A small sound classifier, trained from scratch.
Model: 4.25M parameters, arch preact_resnet, widths [64, 128, 256].
Data: trained on acted Russian speech (Dusha), 26041 training examples, 76.7 epochs.
Rows from block 5, named by matrix and row number. Each number is 50 + 15 x the weight over its row's rms, rounded and kept within 0 to 99. All counts start at 0. After the name is the row's rms in percent of the matrix's.
# short0: shortcut pointwise conv, stride 2 (model.blocks.5.short.0.weight, 256x128x1x1), inputs 0-127
short0.149 103:46 37 50 41 44 67 48 40 52 33 59 60 68 54 41 69 40 43 45 14 46 59 74 49 60 40 36 62 36 37 59 56 81 43 58 68 72 55 61 41 49 26 51 44 66 56 53 74 48 99 72 59 81 59 32 29 57 63 46 40 58 63 59 39 52 47 20 49 51 76 70 62 56 80 38 54 10 40 49 60 38 41 52 65 50 19 54 43 62 70 57 58 64 45 58 45 86 33 46 46 42 55 46 37 33 32 53 37 42 72 29 61 47 68 21 44 29 23 55 47 72 57 61 43 52 64 55 51
short0.150 103:37 32 39 59 53 11 38 63 55 42 56 57 27 53 58 61 34 32 58 72 54 40 84 41 53 51 49 52 36 75 52 56 43 49 24 54 67 46 37 27 59 49 55 53 33 66 25 29 29 31 65 51 48 55 58 16 59 91 44 51 45 71 48 33 55 66 46 79 51 46 63 43 62 64 42 57 67 59 71 46 44 71 22 39 59 51 38 42 59 51 79 54 65 29 54 81 60 62 62 67 52 46 60 31 39 60 79 50 55 69 76 49 49 24 51 43 66 49 53 72 60 66 30 38 50 23 27 47
short0.151 100:60 85 55 44 29 50 47 45 66 47 34 74 48 71 49 64 42 45 41 42 36 55 47 40 45 82 58 44 78 92 37 53 41 47 44 21 44 53 47 47 32 38 46 34 72 45 66 50 44 66 80 05 20 39 61 45 51 44 57 42 59 60 38 46 34 49 63 32 52 30 69 37 49 87 37 36 49 45 37 35 42 51 63 36 28 68 54 53 71 73 41 42 50 78 50 53 28 47 62 50 72 60 34 20 53 56 45 58 55 42 76 37 47 67 49 33 54 54 47 68 25 53 74 50 40 42 52 70
short0.152 098:40 43 34 34 49 86 16 48 67 52 48 83 57 43 54 52 26 52 68 43 49 58 62 47 42 42 42 40 74 42 48 60 22 43 49 35 43 43 54 38 68 45 27 32 62 55 72 29 43 65 74 57 76 59 25 67 52 48 56 75 71 55 61 49 40 57 55 42 65 60 62 57 52 65 41 58 63 45 88 60 30 58 78 54 34 43 21 59 68 39 66 77 41 43 81 51 44 57 34 47 50 58 65 71 34 41 49 42 66 55 71 37 52 58 26 79 49 19 62 44 34 39 44 79 55 61 44 61
short0.153 100:42 56 25 59 32 26 25 67 74 65 62 36 51 55 33 46 44 58 38 45 47 38 48 69 73 42 65 58 48 75 57 54 66 35 68 49 49 31 65 46 92 56 87 40 45 30 55 56 15 80 24 34 28 71 54 28 59 48 34 61 36 45 32 62 57 44 50 29 49 58 47 34 63 68 45 45 49 40 33 54 35 67 35 66 55 30 32 57 66 59 55 46 46 57 67 62 56 55 62 53 25 37 66 62 55 19 26 32 35 57 26 65 55 51 75 61 53 38 64 57 41 50 31 30 48 74 65 46
short0.154 096:40 54 43 32 28 46 32 57 41 47 46 67 33 27 56 01 24 65 36 47 53 50 49 57 58 72 40 48 48 52 71 72 55 40 51 41 49 67 64 37 66 74 74 51 48 42 84 40 70 40 31 54 59 68 33 56 55 49 62 46 34 61 58 47 41 64 52 52 60 16 73 84 40 34 58 58 42 67 30 47 43 55 67 58 59 38 59 20 68 51 40 35 62 82 62 67 40 57 63 51 40 38 76 69 65 37 53 52 39 65 69 62 53 82 22 73 49 39 55 34 55 56 68 59 44 40 30 37
short0.155 085:25 97 59 61 59 09 47 45 47 30 56 50 58 47 43 45 56 45 22 72 53 62 72 62 44 31 65 57 27 58 32 42 48 35 46 60 62 32 57 50 60 56 59 40 59 58 38 55 54 52 44 49 32 44 41 00 45 58 37 63 59 42 14 84 49 36 41 52 58 64 45 54 47 36 46 59 64 34 37 38 47 64 50 47 54 73 52 39 45 57 46 64 33 69 44 54 32 32 45 46 57 29 27 66 49 65 59 03 41 55 49 43 56 68 43 41 45 38 45 27 40 42 37 36 56 75 54 30
short0.156 100:68 77 51 46 37 42 72 66 56 40 27 66 23 47 72 59 41 81 54 67 39 55 46 47 78 50 37 65 64 44 44 52 59 32 55 73 63 28 37 45 50 50 69 66 58 36 86 33 35 50 29 63 45 18 59 47 46 66 49 45 42 60 32 66 73 75 69 47 34 49 61 52 33 51 39 37 36 56 27 66 59 65 42 38 45 98 36 76 56 62 44 48 28 42 54 47 34 41 40 67 41 71 86 30 50 46 57 63 52 73 44 53 67 57 54 45 38 70 63 61 32 40 57 55 63 51 74 55
short0.157 092:64 75 46 38 53 52 48 64 43 52 46 51 67 65 49 63 17 43 54 46 44 21 44 27 53 64 49 61 16 52 47 48 62 32 20 62 40 44 66 44 72 76 69 69 32 43 51 33 57 42 60 29 39 53 27 34 56 55 31 78 67 70 29 80 54 49 35 26 41 55 34 35 44 93 69 52 47 52 34 60 48 35 28 39 37 37 44 42 22 60 48 56 61 62 56 31 50 39 37 40 58 39 58 63 45 56 23 39 28 76 50 35 75 60 39 68 40 36 65 40 27 45 62 55 36 76 60 49
short0.158 105:40 53 43 40 43 54 58 24 72 68 23 55 67 56 47 45 35 66 45 33 47 45 62 51 76 35 19 28 66 51 48 44 53 55 51 71 63 47 40 29 35 57 38 45 63 28 56 29 33 49 65 62 90 56 69 53 55 54 67 52 44 66 40 64 96 52 76 45 29 27 47 59 65 58 63 64 53 41 43 62 36 54 51 24 54 55 14 34 39 45 42 72 62 22 56 62 32 46 55 43 24 40 71 48 51 59 38 74 49 46 59 35 49 30 50 49 48 52 64 79 45 87 28 52 58 50 32 66
short0.159 100:65 76 50 75 67 20 61 64 64 81 69 60 48 56 63 52 33 72 65 41 41 42 46 63 38 43 36 46 48 60 29 72 42 15 29 33 36 69 53 47 51 57 58 43 18 36 59 70 75 26 35 08 37 62 44 26 54 31 63 32 34 67 52 35 61 62 48 57 59 55 41 42 49 45 52 59 75 60 49 47 63 31 60 34 36 51 30 61 36 55 60 48 76 33 42 69 27 46 46 52 72 61 64 61 53 46 24 27 54 53 46 45 43 24 34 62 63 64 50 77 35 74 39 40 59 56 54 50
short0.160 102:44 48 35 54 51 60 47 50 67 46 63 38 45 25 50 47 40 50 61 31 69 62 63 72 49 57 82 75 51 64 26 44 60 72 41 16 70 70 58 51 60 62 45 74 57 46 77 52 36 80 37 53 49 48 71 49 45 30 43 49 37 71 11 26 53 49 50 68 16 57 32 42 33 42 57 39 47 86 37 70 15 61 52 49 52 53 49 47 57 32 51 35 40 27 35 65 59 41 54 46 61 44 70 43 34 57 56 51 54 75 57 66 56 49 57 51 48 71 40 58 67 13 48 30 65 43 83 63