Rows from block 5 of a small sound classifier, named by matrix and row number. Rows with one number belong to one channel. Each number is 128 + 24 x the weight over its row's rms, rounded and kept within 0 to 255. All counts start at 0. Numbers have three digits each.
After each channel's rows are labels from the 100 clips, of 14976, where the channel reaches its highest value: "responds to" is what is common among them. Only what is clearly more common there than usual is listed. The data: acted Russian speech (Dusha).
# convs0: first 3x3 conv, stride 2 (model.blocks.5.convs.0.weight, 256x128x3x3, each kernel summed), inputs 0-63
# convs1: second 3x3 conv (model.blocks.5.convs.1.weight, 256x256x3x3, transposed, each kernel summed), outputs 0-63

convs0.34:153106133178150111120120122119131073097144127105127111110126102111152130137116154166133154151128115106109075111165122133143127151127104128124128092106120143118122114125130144149135088183174120
convs1.34:104082113112085140144220134098118139138130115113097080128147123107149177136146128080123117126105099078112137115146143127113138141127151132145132078114109107125103109173138106114110169135147125
responds to: emotion: sad

convs0.173:118167108159158090129083139159144113113129121117144097133100115158170109136123093169115105161111147149115166148139107099146123112105101093148129111172117133141139111108111129139123098117123138
convs1.173:069106150104134134118185143107099123149115111161118112134108151142113127091098129111135120118116089122101142130112142101110115129110084145101138123141120096105130105190107106143150110142109101
responds to: emotion: sad

convs0.63:134132129147094116146114112099136132089073120127179130140160114117167115101124142127117099139151158113107117168139114154078134120113121119120203134102151140153104087159131170130126108139112083
convs1.63:124137132154143094096083119105128135136121148139163125136087122156143098151128124141100134104128131087147117146099125171134117166152097136127084152177112076103106108136114088159112072125129097
responds to: emotion: angry

convs0.192:110138107143155140112057127132142096140134162128136139111112140165119116130137168098100144128158138141142139135161106167103126142101139130143125146110120102110130119136155118132125145110120098
convs1.192:150127175125156080123110149136092121101145111107130102160095075144133116102103115131110096094119106140112137090106171112093116114093124099127155099111088116101129088116104143074075137143082105
responds to: emotion: positive

convs0.134:099125144124145145107117104159185087104111141132132125117122106123096120112102163157101104139143085116114097140104144146128095132151105137084131144100132114131090116156126174087131140121149098
convs1.134:113108111131186106111128135110095120080108136149161098103110111114097113136097104122079136090132126124110134118118143122114119105133125131116145144169117087118118093170099172098094142062109138
responds to: emotion: positive

convs0.107:118108134116110172153129080155165133115143198141131097122113137139146075093097116127110134148076145109124137115114091160132113132172161102160084084121126112132091151117110132119142130136136157
convs1.107:120104131111119114100170132123134127084149109117166118108103150092138126117105137163120056110167111110112156132090065144169117116168120080107125136109164122124124122105149156134137112169127129
responds to: emotion: angry

convs0.214:133129124147096118174167113124108102070091151131141145112157109152151140120128079144118130061123154103124098095144091099116104106110136106135121084099126147114144111139121126129072117157141123
convs1.214:090125079146083101074191090143112106143122124141163156184109157087122145134061085137107149114105161083156074088142126145100109115091138144130130105171120138166120113127133157144141123126132119
responds to: emotion: angry

convs0.75:150114151176106103098180122136075113169143095133079107104101136145130158137112114140136120144118094122092121132118096175094134135087128128120169109137147125137099123120115150118137143143100135
convs1.75:128101112160106191100177094118099140126121147138142103120145118121123145114156156093126098127138133160136105127144112132141146123148177128123186145131141135152142164122088089135111114158121154
responds to: emotion: sad

convs0.87:134110102118100108160104116127123201140154160159141125151146147088127135115114140164158122119125091147120112119087087117138142127109102173109125158090145136090109109117151109111133141106109116
convs1.87:151138146091131131100125113103059163116134085133101142097119138123121129108137167136119100138149153132107142161125139130120087146100091115148162146105119138089121121127129131135149103117139147
responds to: emotion: positive

convs0.132:157160149092135094154146094096135163111107147132154113121120135118125150113056140101082112141155139136154154105112143108094111104108132133141078122084186086141119128130151114108148105114132172
convs1.132:095085122109100137162101094134120114144138133138156082151115120152108118134143118105130080130110114126114112147137132128132166130119080088135077138122104130122113152141159126131085123139135152
responds to: emotion: angry

convs0.112:101087147121126136151098139108132148123085094143141129134148086110185144100128122118158178133179125141122167129082155136111138141159103145091153129125143170152133154143137101121135116118110134
convs1.112:130136134100124133143150136107079136126126118121164128129157118114129120120074139159151089128133128134099126124155160095117166128115122140085128140085117102129133125147142119138147125136109127
responds to: emotion: positive

convs0.47:095098140131107133106107113105126098135129142089140150117133128091105117110153127131097129119094102123154098122134181161127120112171126120137122081163110133146116141125113142105132113116132128
convs1.47:128103177175064108136098102124164111107107136104153153125184160136109103130151141118108107137180124134104137126171174152138128121202144127140109142097131180102108106125116145139113100121121148
responds to: emotion: angry

convs0.113:096146146097145137115105111126137106078106154132134095138084144139186177124096123154094156097101140103120093147110137156158165130131160152070124130128103142108111151135121109196151163119105097
convs1.113:094140076131077096128153117128121137123120103135083132106144095112112100131110130105146127090137121116096080105132155115106139130131115152122095140118138108101109091132121115086129122129121118
responds to: emotion: sad

convs0.103:138152109140118124120130087152106119098104108114141150109118111140087159120109118158137112130124139085135109135127117153133137158116094082125113092159145102138136073133073127148095144143149125
convs1.103:149121125113144140130112095124103150139107128156126143122083134142122160128088153140111137166090087162112140116093125125142148080122138122086091155111120075152140146123140093111109135116128120
responds to: emotion: positive

convs0.59:094134105130133166119126081120150126092125154159151145179121140155122143154137118113093130140133132102093150122156112127137114109132146127151145136079120130168100118125194137135126150102136109
convs1.59:124136135161146151110091145113141157112171154121160119106141156124091121108129112125104141111108099124157104145114196128121082093145116118142164138103145130139116135143120131126141153105103128
responds to: emotion: positive; emotion: angry

convs0.79:139138127139037128139122134101120120116097161116120126132173097110117163094132144117129113159101083096124084174122143137123159113094112107112120110122139120101084138116151153143106161125103114
convs1.79:160106159142101115156085085134167119143120143116135133135114108102078116120138133131143130157147114123158106112137142069186117111181101075150090140079101141167099118121142096140109147134102140
responds to: emotion: angry

convs0.233:078115158099113147168167070160112165131123119100147116112126091123122117147107109137136134129179157113149137155157154146126115136091150137126145128081120097143144105112117094119130118122136132
convs1.233:134125116130131138121144134093155115083109108067184128094108142109140111118123129159127109105122138070115114083092119132150139075169120095125107140102123159113108105127143119106091153104092118
responds to: emotion: angry; emotion: positive

convs0.234:121134106088156082124105102116091140112119153160120095120121168115133112157099130157094113133081135117094139133123143113142102136118132115160089132152126164167132129135165149119090075122092154
convs1.234:099132133098135119119121112105180113115130149125159134095166148109112119118148122123112129122202143093105140112128140122182139121176101106134138096149122136162098087123146131089108125133180159
responds to: emotion: angry

convs0.161:140137120091119136149105148073130165112101118143168129207137103110151125085184142120129133163125178086117142144113127114141126130128141113101112159095145122118086141139105098163144121121146150
convs1.161:089098188163081131153071090106115116139114130127139127110115120117133124150113130141102136072170128143140154124125080148155146109180074120140094114135105109118137110072102120143110102113067101
responds to: emotion: angry

convs0.227:124146179146151126135145093131110111092137093118132157151136113085186142115098115086145073131094141104139132174119121147117099139160126114139158114143098125148114097135145154111093151108147142
convs1.227:162140177163117112126073114151169133066131151143172118121141158147086114128106139089098154147114133115122098154125163118149129159172107169111153089089112090109105119157137134124095105168118077
responds to: emotion: angry

convs0.140:108134123090100166127113100140136131122078119117092124135123138172123171210091123116146102183106110164151107109117105138136132141150157097110147099143125104124108124116106096096111132127105128
convs1.140:089132125161099109106122147110138130152117122160086145098112109141125115086129118103082119137131128124122166099147143125140098141171131102146147059098120167118116159143131140137153156138085128
responds to: emotion: neutral

convs0.156:088109163127102120110128111107104141075121162163155129122135103142152125146141153110134143149121138145104154105174105098158140091089134140161155129123095112143093150140083140126099114123091131
convs1.156:102112177131103095132148094166167128184128135120174171120124158131139136127122131139150125126110115102163119126101170133158123138123094141137098118107136112122087114079156147125142108147115088
responds to: emotion: angry

convs0.3:115093144111125122156110096145124150092122094109123157145123156101077139105117166215115125141138119134155161144111173166131106097113128109115122120125141109127102109116112151099137116113112127
convs1.3:110093083097097135157194092107124106100145138134218114144153120138157085098173130111145148125169073108125163144095099128114141119164122115141117103142141106118113116129125135124099124142119120
responds to: emotion: angry

convs0.157:138133123122105119119113125095110167134112171072126140095142090097121174134135084128123146131171107159134114131122156146160058097132140149103139138130104115139096161125110125120123137111100135
convs1.157:112078076089118123125164110152140143103140156151197171160139109131135119142139148111110095139148106132117130110147138132117096154101183114157169135116142102130113103112116119130112055132143143
responds to: emotion: angry

convs0.201:099151162142149133166111073119137136094115123140142135129119111111109174118111113122111140135115144132122101106182153110158138094114137157143130094119139120099183116128179108140111122068132139
convs1.201:133142112150101117154096121114172147187142145135227095115103155132099133126110123132157112111120084076093133121075096162152153129122125118147144090095147159105115099157099120132145098146116105
responds to: emotion: angry

convs0.9:136114115126149120155130076120124139097136149137116116156118106108047138102167120134098148117125159122147158087160133121106118138166100146114147125138111119122129098154119106135138146113148177
convs1.9:172150203121107087145068135134086131148115135123185164103106113101166129126135124151124151126182143129130121122083160125144112137129146098129140160122154124128104124126103115132092121120169106
responds to: emotion: angry

convs0.15:156128108072125142162121117100114138088115098102122173122157094132113162053146107143104108142119147153148125132147099148110108147149108170107105147114092153106103116129109106125115153145151155
convs1.15:106122161129107116132110128094143133155110103154211108110131102112136103128136152116138103130142177120173100140122141169149137141119123148093126162111093115133141126153135116102111137119119130
responds to: emotion: angry

convs0.31:137142102128163116114145098126129116144110090158130132113101100140159144122122126129117133146144088099135112112142084092119181117163093141127107089116152122149161131132167092101130086148093088
convs1.31:147129107113079133134154095150131096119131171132113139099150127164180148155142093140155147129129125115104094153155147114134118145121117103098131157165115150113139119133115102143149142128158177
responds to: emotion: sad

convs0.56:103125106160085137114133146108107121149150119179146126120135093117092156099134112104110143173140131132103143114118134158099097136149135132130144197117101101125104135165164147136154109126144130
convs1.56:119126060117123145095200145155104149134095092174146124140083144132122088113101105114091113081136142120109122132124134136116135103086097132136124114163120095105141114137140162125132108111140102
responds to: emotion: positive

convs0.50:130142143085107143170142057153115163087105145129128134134128151131116129118141125140179109134130122104093149139141140091131159139156173149145120105126067124127141122127115132119089122120108148
convs1.50:145117188145115139128085119148129152094149143104174165095135154145129111114134118110103107118151117146132157155146170175123110105113097163083105157121138132153159124141092133108123127110128156
responds to: emotion: angry

convs0.213:076145116104099093146120093138115110150131143093169148096141096141131124084127133147096154110090130161169104124174150115124133099074177104122126073137110145126083144184139120117121150123107131
convs1.213:143147168096130087140041131120140101118131155161122110137083118096127101120127116096139095083165120089098135148141141099165115132148087094125112105087121115103108121099106127129115140088105136
responds to: emotion: angry

convs0.154:115098110115105125094105166120166141145091140073113105142124141119164169137132174172111140161114133113160115141118170097136071115155142124126121131122092131133075097146131081129131154125126113
convs1.154:119156176099146108102119129134137127139120132103185153098193115141119137108164108118128134119160118141117154132110132113165140122131165131153116135094080153136135063132102118081105109106112127
responds to: emotion: angry

convs0.128:138151088120165122128094123133153077082147142126152129128141127100115117107115108152116152123095144127098105104124112145162089161133089103146112164128107127162101104120155151160130191141109151
convs1.128:127088118085225126118107129153116148119123149123109141117101138147098141115115088138151114106087131130122116138061102117122098112096108138155162157099107099092164114154130129111104125119136077
responds to: emotion: positive

convs0.198:160123119160118091129134103112124145131157120169143123127130139160105148138145110149084171087134143129163124131148117105085151123123102136130176098100162149141168149144084138157145121108142126
convs1.198:122114078105144126138234138143095133130122136156144116115099124123131106106123149135119090115113091159124145155147132156140143100122137163111163138126155099087159102154142109084104110175132121
responds to: emotion: sad

convs0.190:121127138150152149112096145115145032110124128155106137101156111132154082108129167130108085143124129094159162113143115132116123116125131120092145129137144093117077144151100122143127143114139107
convs1.190:125099105135116126154131116143136112145106125110100147137062114093078111109125116157129137158112151131129125105112136166099086116146156127087145106142152130089082145073159140084142107131111125
responds to: emotion: sad

convs0.172:136103128134156140160100120161145164110097127161148102158110145097126138097122132145088119094136124096114165104113143150071130116124145130110132114108152108128126090134141118142106137120152117
convs1.172:153139106139164162132127131098138131137125153127187090110137105141085111128103148139123094165135078113136141123122138124141160108189095138120160097096146120129135118117151101119112152134126144
responds to: emotion: positive

convs0.237:177140142113125129124120104130160122147149173134066099148081106115109136130115108121078135143194136109120133128124076136134134141112108178111109122093136160130082122159129093169140114151120126
convs1.237:122135146122113142147087108156094131129143141130143128163133088104144159098116143141153107129162134093115141122112127096052147130084085118120139130108111140136165132115117104161101108139157119
responds to: emotion: positive