config.toml
model = "sound classifier"
dataset = "acted Russian speech (Dusha)"
train_examples = 26041
n_mels = 64
hop_length = 320
input = "log_mel"
spec_augment = false
win_length = 400
targets = ["emotion"]
num_classes = 4
arch = "preact_resnet"
norm = "batchnorm"
hidden_act = "silu"
channel_attention = "eca"
drop_path = 0.1
depths = [2, 3, 3]
kernel_size = 3
stem = "single"
avg_pool_shortcut = false
widths = [64, 128, 256]
loss = "cross_entropy"
init = "lecun_normal"
residual_init = "none"
optimizer = "normuon"
muon_scale = "original"
learning_rate = 0.018
momentum = 0.95
nesterov = true
orthogonalizer = "newton_schulz_5"
adamw_lr_other_params = 0.0014
max_grad_norm = 1.0
max_steps = 15600
batch_size = 128
epochs = 76.7
lr_schedule = "wsd"
decay_fraction = 0.2
final_lr_fraction = 0
warmup_steps = 3120
weight_decay = 0.02
adamw_weight_decay_other_params = 0.01
Rows from block 3 of a small sound classifier, named by matrix and row number. Rows with one number belong to one channel. Each number is 500 + 25 x the weight over its row's rms, rounded and kept within 0 to 999. All counts start at 0. Numbers have three digits each.
After each channel's rows are labels from the 100 clips, of 14976, where the channel reaches its highest value: "band" is the frequency band that holds the peak. Only what is clearly more common there than usual is listed. The data: acted Russian speech (Dusha). In brackets: how many of the 100, against the usual share in percent.
# convs0: first 3x3 conv (model.blocks.3.convs.0.weight, 128x128x3x3, each kernel summed), inputs 0-127
# convs1: second 3x3 conv (model.blocks.3.convs.1.weight, 128x128x3x3, transposed, each kernel summed), outputs 0-127

convs0.37:510511518478492485513505499504473520514499459538468506499477483432522509538464512468505492549454476502492497517495539492531537473495471493464508539525487521511474525501441480479500499509508481477467515486478509518560486475515504489494478497518477501454480475465504471479526480511487509478508510479506419485467476544489475457468469485488450472500487491492502543468502490514532525518483
convs1.37:469500478492513496483489506488545481482519486485494461493487487467508494464542505506467523493481548498462509518477484539456520519450502509499472468518503518452520490462531493502510508504441469485494466504502537498472506539550489551503498506555479543518486511505507470507532462471521496532520494497528523509537492512495475489457502532498498505534467508442482542527519497508454463485497
band: 1000 to 2000 Hz (52 vs 18.8); 500 to 1000 Hz (33 vs 12.5)

convs0.36:470428480487510486475503519477524511487469481521509487522489486527442497485474538508479499495498493522578500482481453517491481512489492465475489493511519490503519491485456505469492511519473479485536429545495506514458499494533494533483496495553498477476464474510478518526524491519473512524492462511543514452525504486494519506527501495534475474537541497506473472521474496525457474496504
convs1.36:494533444541507494519488536482474493510501488467480487485460509477505481466472479489500478484507495479459480526520467511490509481492535515496475505445464498507507482505480504518511519475496499480487506453475516484524505488503490456477475505481484553496486523535440495457519573490484497498489520455476453526463504492487536474507513504520503528451500505475502524500460436451509520480480
band: 500 to 1000 Hz (40 vs 12.5); 0 to 250 Hz (31 vs 12.5)

convs0.64:445458469523498535534492536497442474458529496498532479541507519488488515504480456507499493456553501498500483486484529477479471534505506477496488513492510488468482498508505508480538555466461459493486484541502497522475506501496557523524488502531555513530463494504499525525523535484505483482472504521473499534491487507514529465535502514487510487495472493501506488489483471455517464466553
convs1.64:497526481499499460490487482503521486489496495470489466503541465483544495523467515504454460477486535478461504498513495516536506461470470496510468500487462484493554525451513512508485459520506523441493487476476495531502506483504500505506464514503538472505514562489478454477518490492509507477491458479507473527467471487455505471440511472485488525468511468489467478511530488481490505496442
band: 500 to 1000 Hz (94 vs 12.5)

convs0.42:466492562509478471509478490504538508492461514544461508516500554494477476494493515487512512519472510473497500503493481497525463540479515471486482530488491490476515510500459460486488489484451503468498500516547512463508490427495541512502524491503491494474471504521534547495518455506483514481455510491484484527483470472475482516555484466496481498497489513508474506441472476478559481522480
convs1.42:476514477480520522488476445489471473504468471517501464499495512541509472484487504470482455447486533451473493492473475466504513508481503520522526483497437514462487480484480460470511485533493476488451485506466520524525502528482473492500511459460508465510545518457492453461497507459485485538467493521497486494476529504515502460482496512521510548495462516517495486513494448490520494515501
band: 500 to 1000 Hz (67 vs 12.5)

convs0.110:541499511468472510506457494485490477494488484497463515484489477504498476528479462502520485483473497517471548488514517519465507508462476517493454495469503490473475512476454493521503492591447508508525451476512445464440481524448480493512505489525473514522510476466496527468475503492486515500511493475489520498496492496458500500519501537538474489494481507538478475458468520501502491487454
convs1.110:557505504542527477499494493487502510497576496542503511474485461448500526496514502518491519474519506505479464483482483482494544501538546526529522481494485525497493519584467453530510494506480501493482513501523528483515542486510525509465481467441471493498546467488462487543501563470504505505481485487521483537490525501520532466490473497505498492498511517499521485486499497511510497537499
band: 500 to 1000 Hz (40 vs 12.5)

convs0.50:520518513542542530498488485472479468453487513486521490526494469507525465486461479481508520478535512509487482508464475454544494438482498462501544497507546537503493507519481523530498514517476512478471445501504472468522471487500475501472503521503508493555464471459491496470462517507494484494499532531490467475478473485519505476480497495525499471498496473525476526483518524550487458508553
convs1.50:489495481496480489451482535488494488489522512527515497459467520534477520459487497476522493461504537508500496500489486508426509525469444472494497502534495476554427486469479483514527483455536509516501500476499515461458520488515487485512491491509469497473476499510498485489498502528484519501508495452522533536474485532496468550473509480504480491504480537452469485451509506451516524487510
band: 500 to 1000 Hz (47 vs 12.5)

convs0.111:534533501479471472513540522546514491513501504496437492504473451462503525537461539499490473521519515490470485473478526481523512484424504521489471487492509508505471510505459508552509479493488507527488522470462461490497525511489550460555493506498531522510486473494461508488478492522511495515499483483537493504477466466495480506484499470494504544543483472495473525483508542506485466458502
convs1.111:502500521542501515489516463472501540538517465500474479486509514461521485472539488500530535489472518530536542501507517469493547506519517493541473462519468508475477538527495507520510469508466523549487448467475521458489479491470482519523508495487490501477530495477553517494471504502449454533463460498471493446511511509493511495498491460467492467499501514480461483508490500512473530497532
band: 1000 to 2000 Hz (43 vs 18.8)

convs0.123:520481425524486478511507472503509519495499526488493497512493485490481468539487489531491495517468490510527481498505484549484533502453502473473464489487524533551484542539508461491500444481509504467463482491482455491516467527569467493503500492516437487489506488521472506484511463499486488476497502469525484557521459499521508497518507497503487533499443494519514473504454484504488536490477
convs1.123:516509536531460510500477476462499538512490516522475529484473510488485463477510464502517492528515494511484493485513550485490518463535525488538504464516453450520500474514490514491518490535501455507538475490497487496493479507485461527508528425469509480500494524478514515507532502486493503523474513456440505456531525542488485532482476473498460523523493489499531502520520487477479464473561
band: 500 to 1000 Hz (62 vs 12.5)

convs0.41:482525491484509498512523496506454475494517461501484500472517479503523524533472504500508515517511466496480537472464509477489497492490512490505476529488474485509494523533504487468534484512447453458497480471507488460544502477487506511477525492544487456489458481463565511464497474459472503487518518494483493488505511522453550460488506522434474491504451472522529520460507505453490486476472
convs1.41:483515488518522509492542483529556506483541509498507447536529453464513502464517491525517494497499540479477448474504513497512508498499471544503478492534490473490528491562512534538532479513494497486465502520475488543513563486502478467480523476504505515531506468468466478498537512530514512471489474501508502544530474495517434490468498512490511483487499488489497531476477460486473525501469
band: 1000 to 2000 Hz (49 vs 18.8)

convs0.115:506523473502530443534456504476453498516498539544483498509507481449533496509448513469503495499503522468502498521505486496508482536503498511475462477480464480484508522523515518544490510478524486510494467476464541529516555511530450497504497489497513508498490487504517469458498465483461480492525467537527489503539475533492477456513528477517498528460511481530514486488492503428498515472474
convs1.115:522485503506542517498502468500523464516448498478514485521475519518544500461515523496533522447502494501514510516479501525479473516494497470486467486518549517505496449479537502464483491522471491495499517505488466492501458493509487501495515476461470485501528489512499464462499460523572467460479481520449436506485510499494469473515506499522445476498524497494499472484481530457481473452476
band: 500 to 1000 Hz (49 vs 12.5)

convs0.35:528501470476481480530493467519528464538470530465492475487489487501512517509483517465481509503495496468472455488518514477500468466472482546505481486443495501486520456505475505455462470542507522495486477472536518501516474511510512498559492569498503510504479514503519502503508469460529472480495488520525473513435535486557518457494523501503546503540470468493486513492521486498491490473494
convs1.35:515482547518489536491506507509514487500500492501498500476533508486500493528467493517457454542512495502535492492486558474518520532507525481489462494539559451467522509450509474445466495526428488508489459489504495477494499508517443470493520511450504488514517484492475491488505512519513529464496477544458530500529535468501497525531498506480511476511487499532540463513519515495471516514502
band: 0 to 250 Hz (46 vs 12.5)

convs0.60:546478490508506485501523480520484492456554533471453463491487480475515513552480473478515496488485474530491454483520513464511488496493471494529521529480523498503465548480468503536463501514530479519493506472484497457483502515476495462525481483538526501491451479472515560525466501482529503508508476499465488519475467544507508507524493469498477496565455465511501485531530498521486506496515
convs1.60:495553521498533484494510454473494473538502474503478509479511505475462471445513522504497466525477509496445470491467504491462499500480514499496467474521462505478501502451505475483535555467457472494531500487530482477492482486505509540485457527493479452475523470486505490503528499508492539487455507570489496494488501516526511476510498498518519494443456512503467509441491506512518518513489
band: 250 to 500 Hz (42 vs 6.2)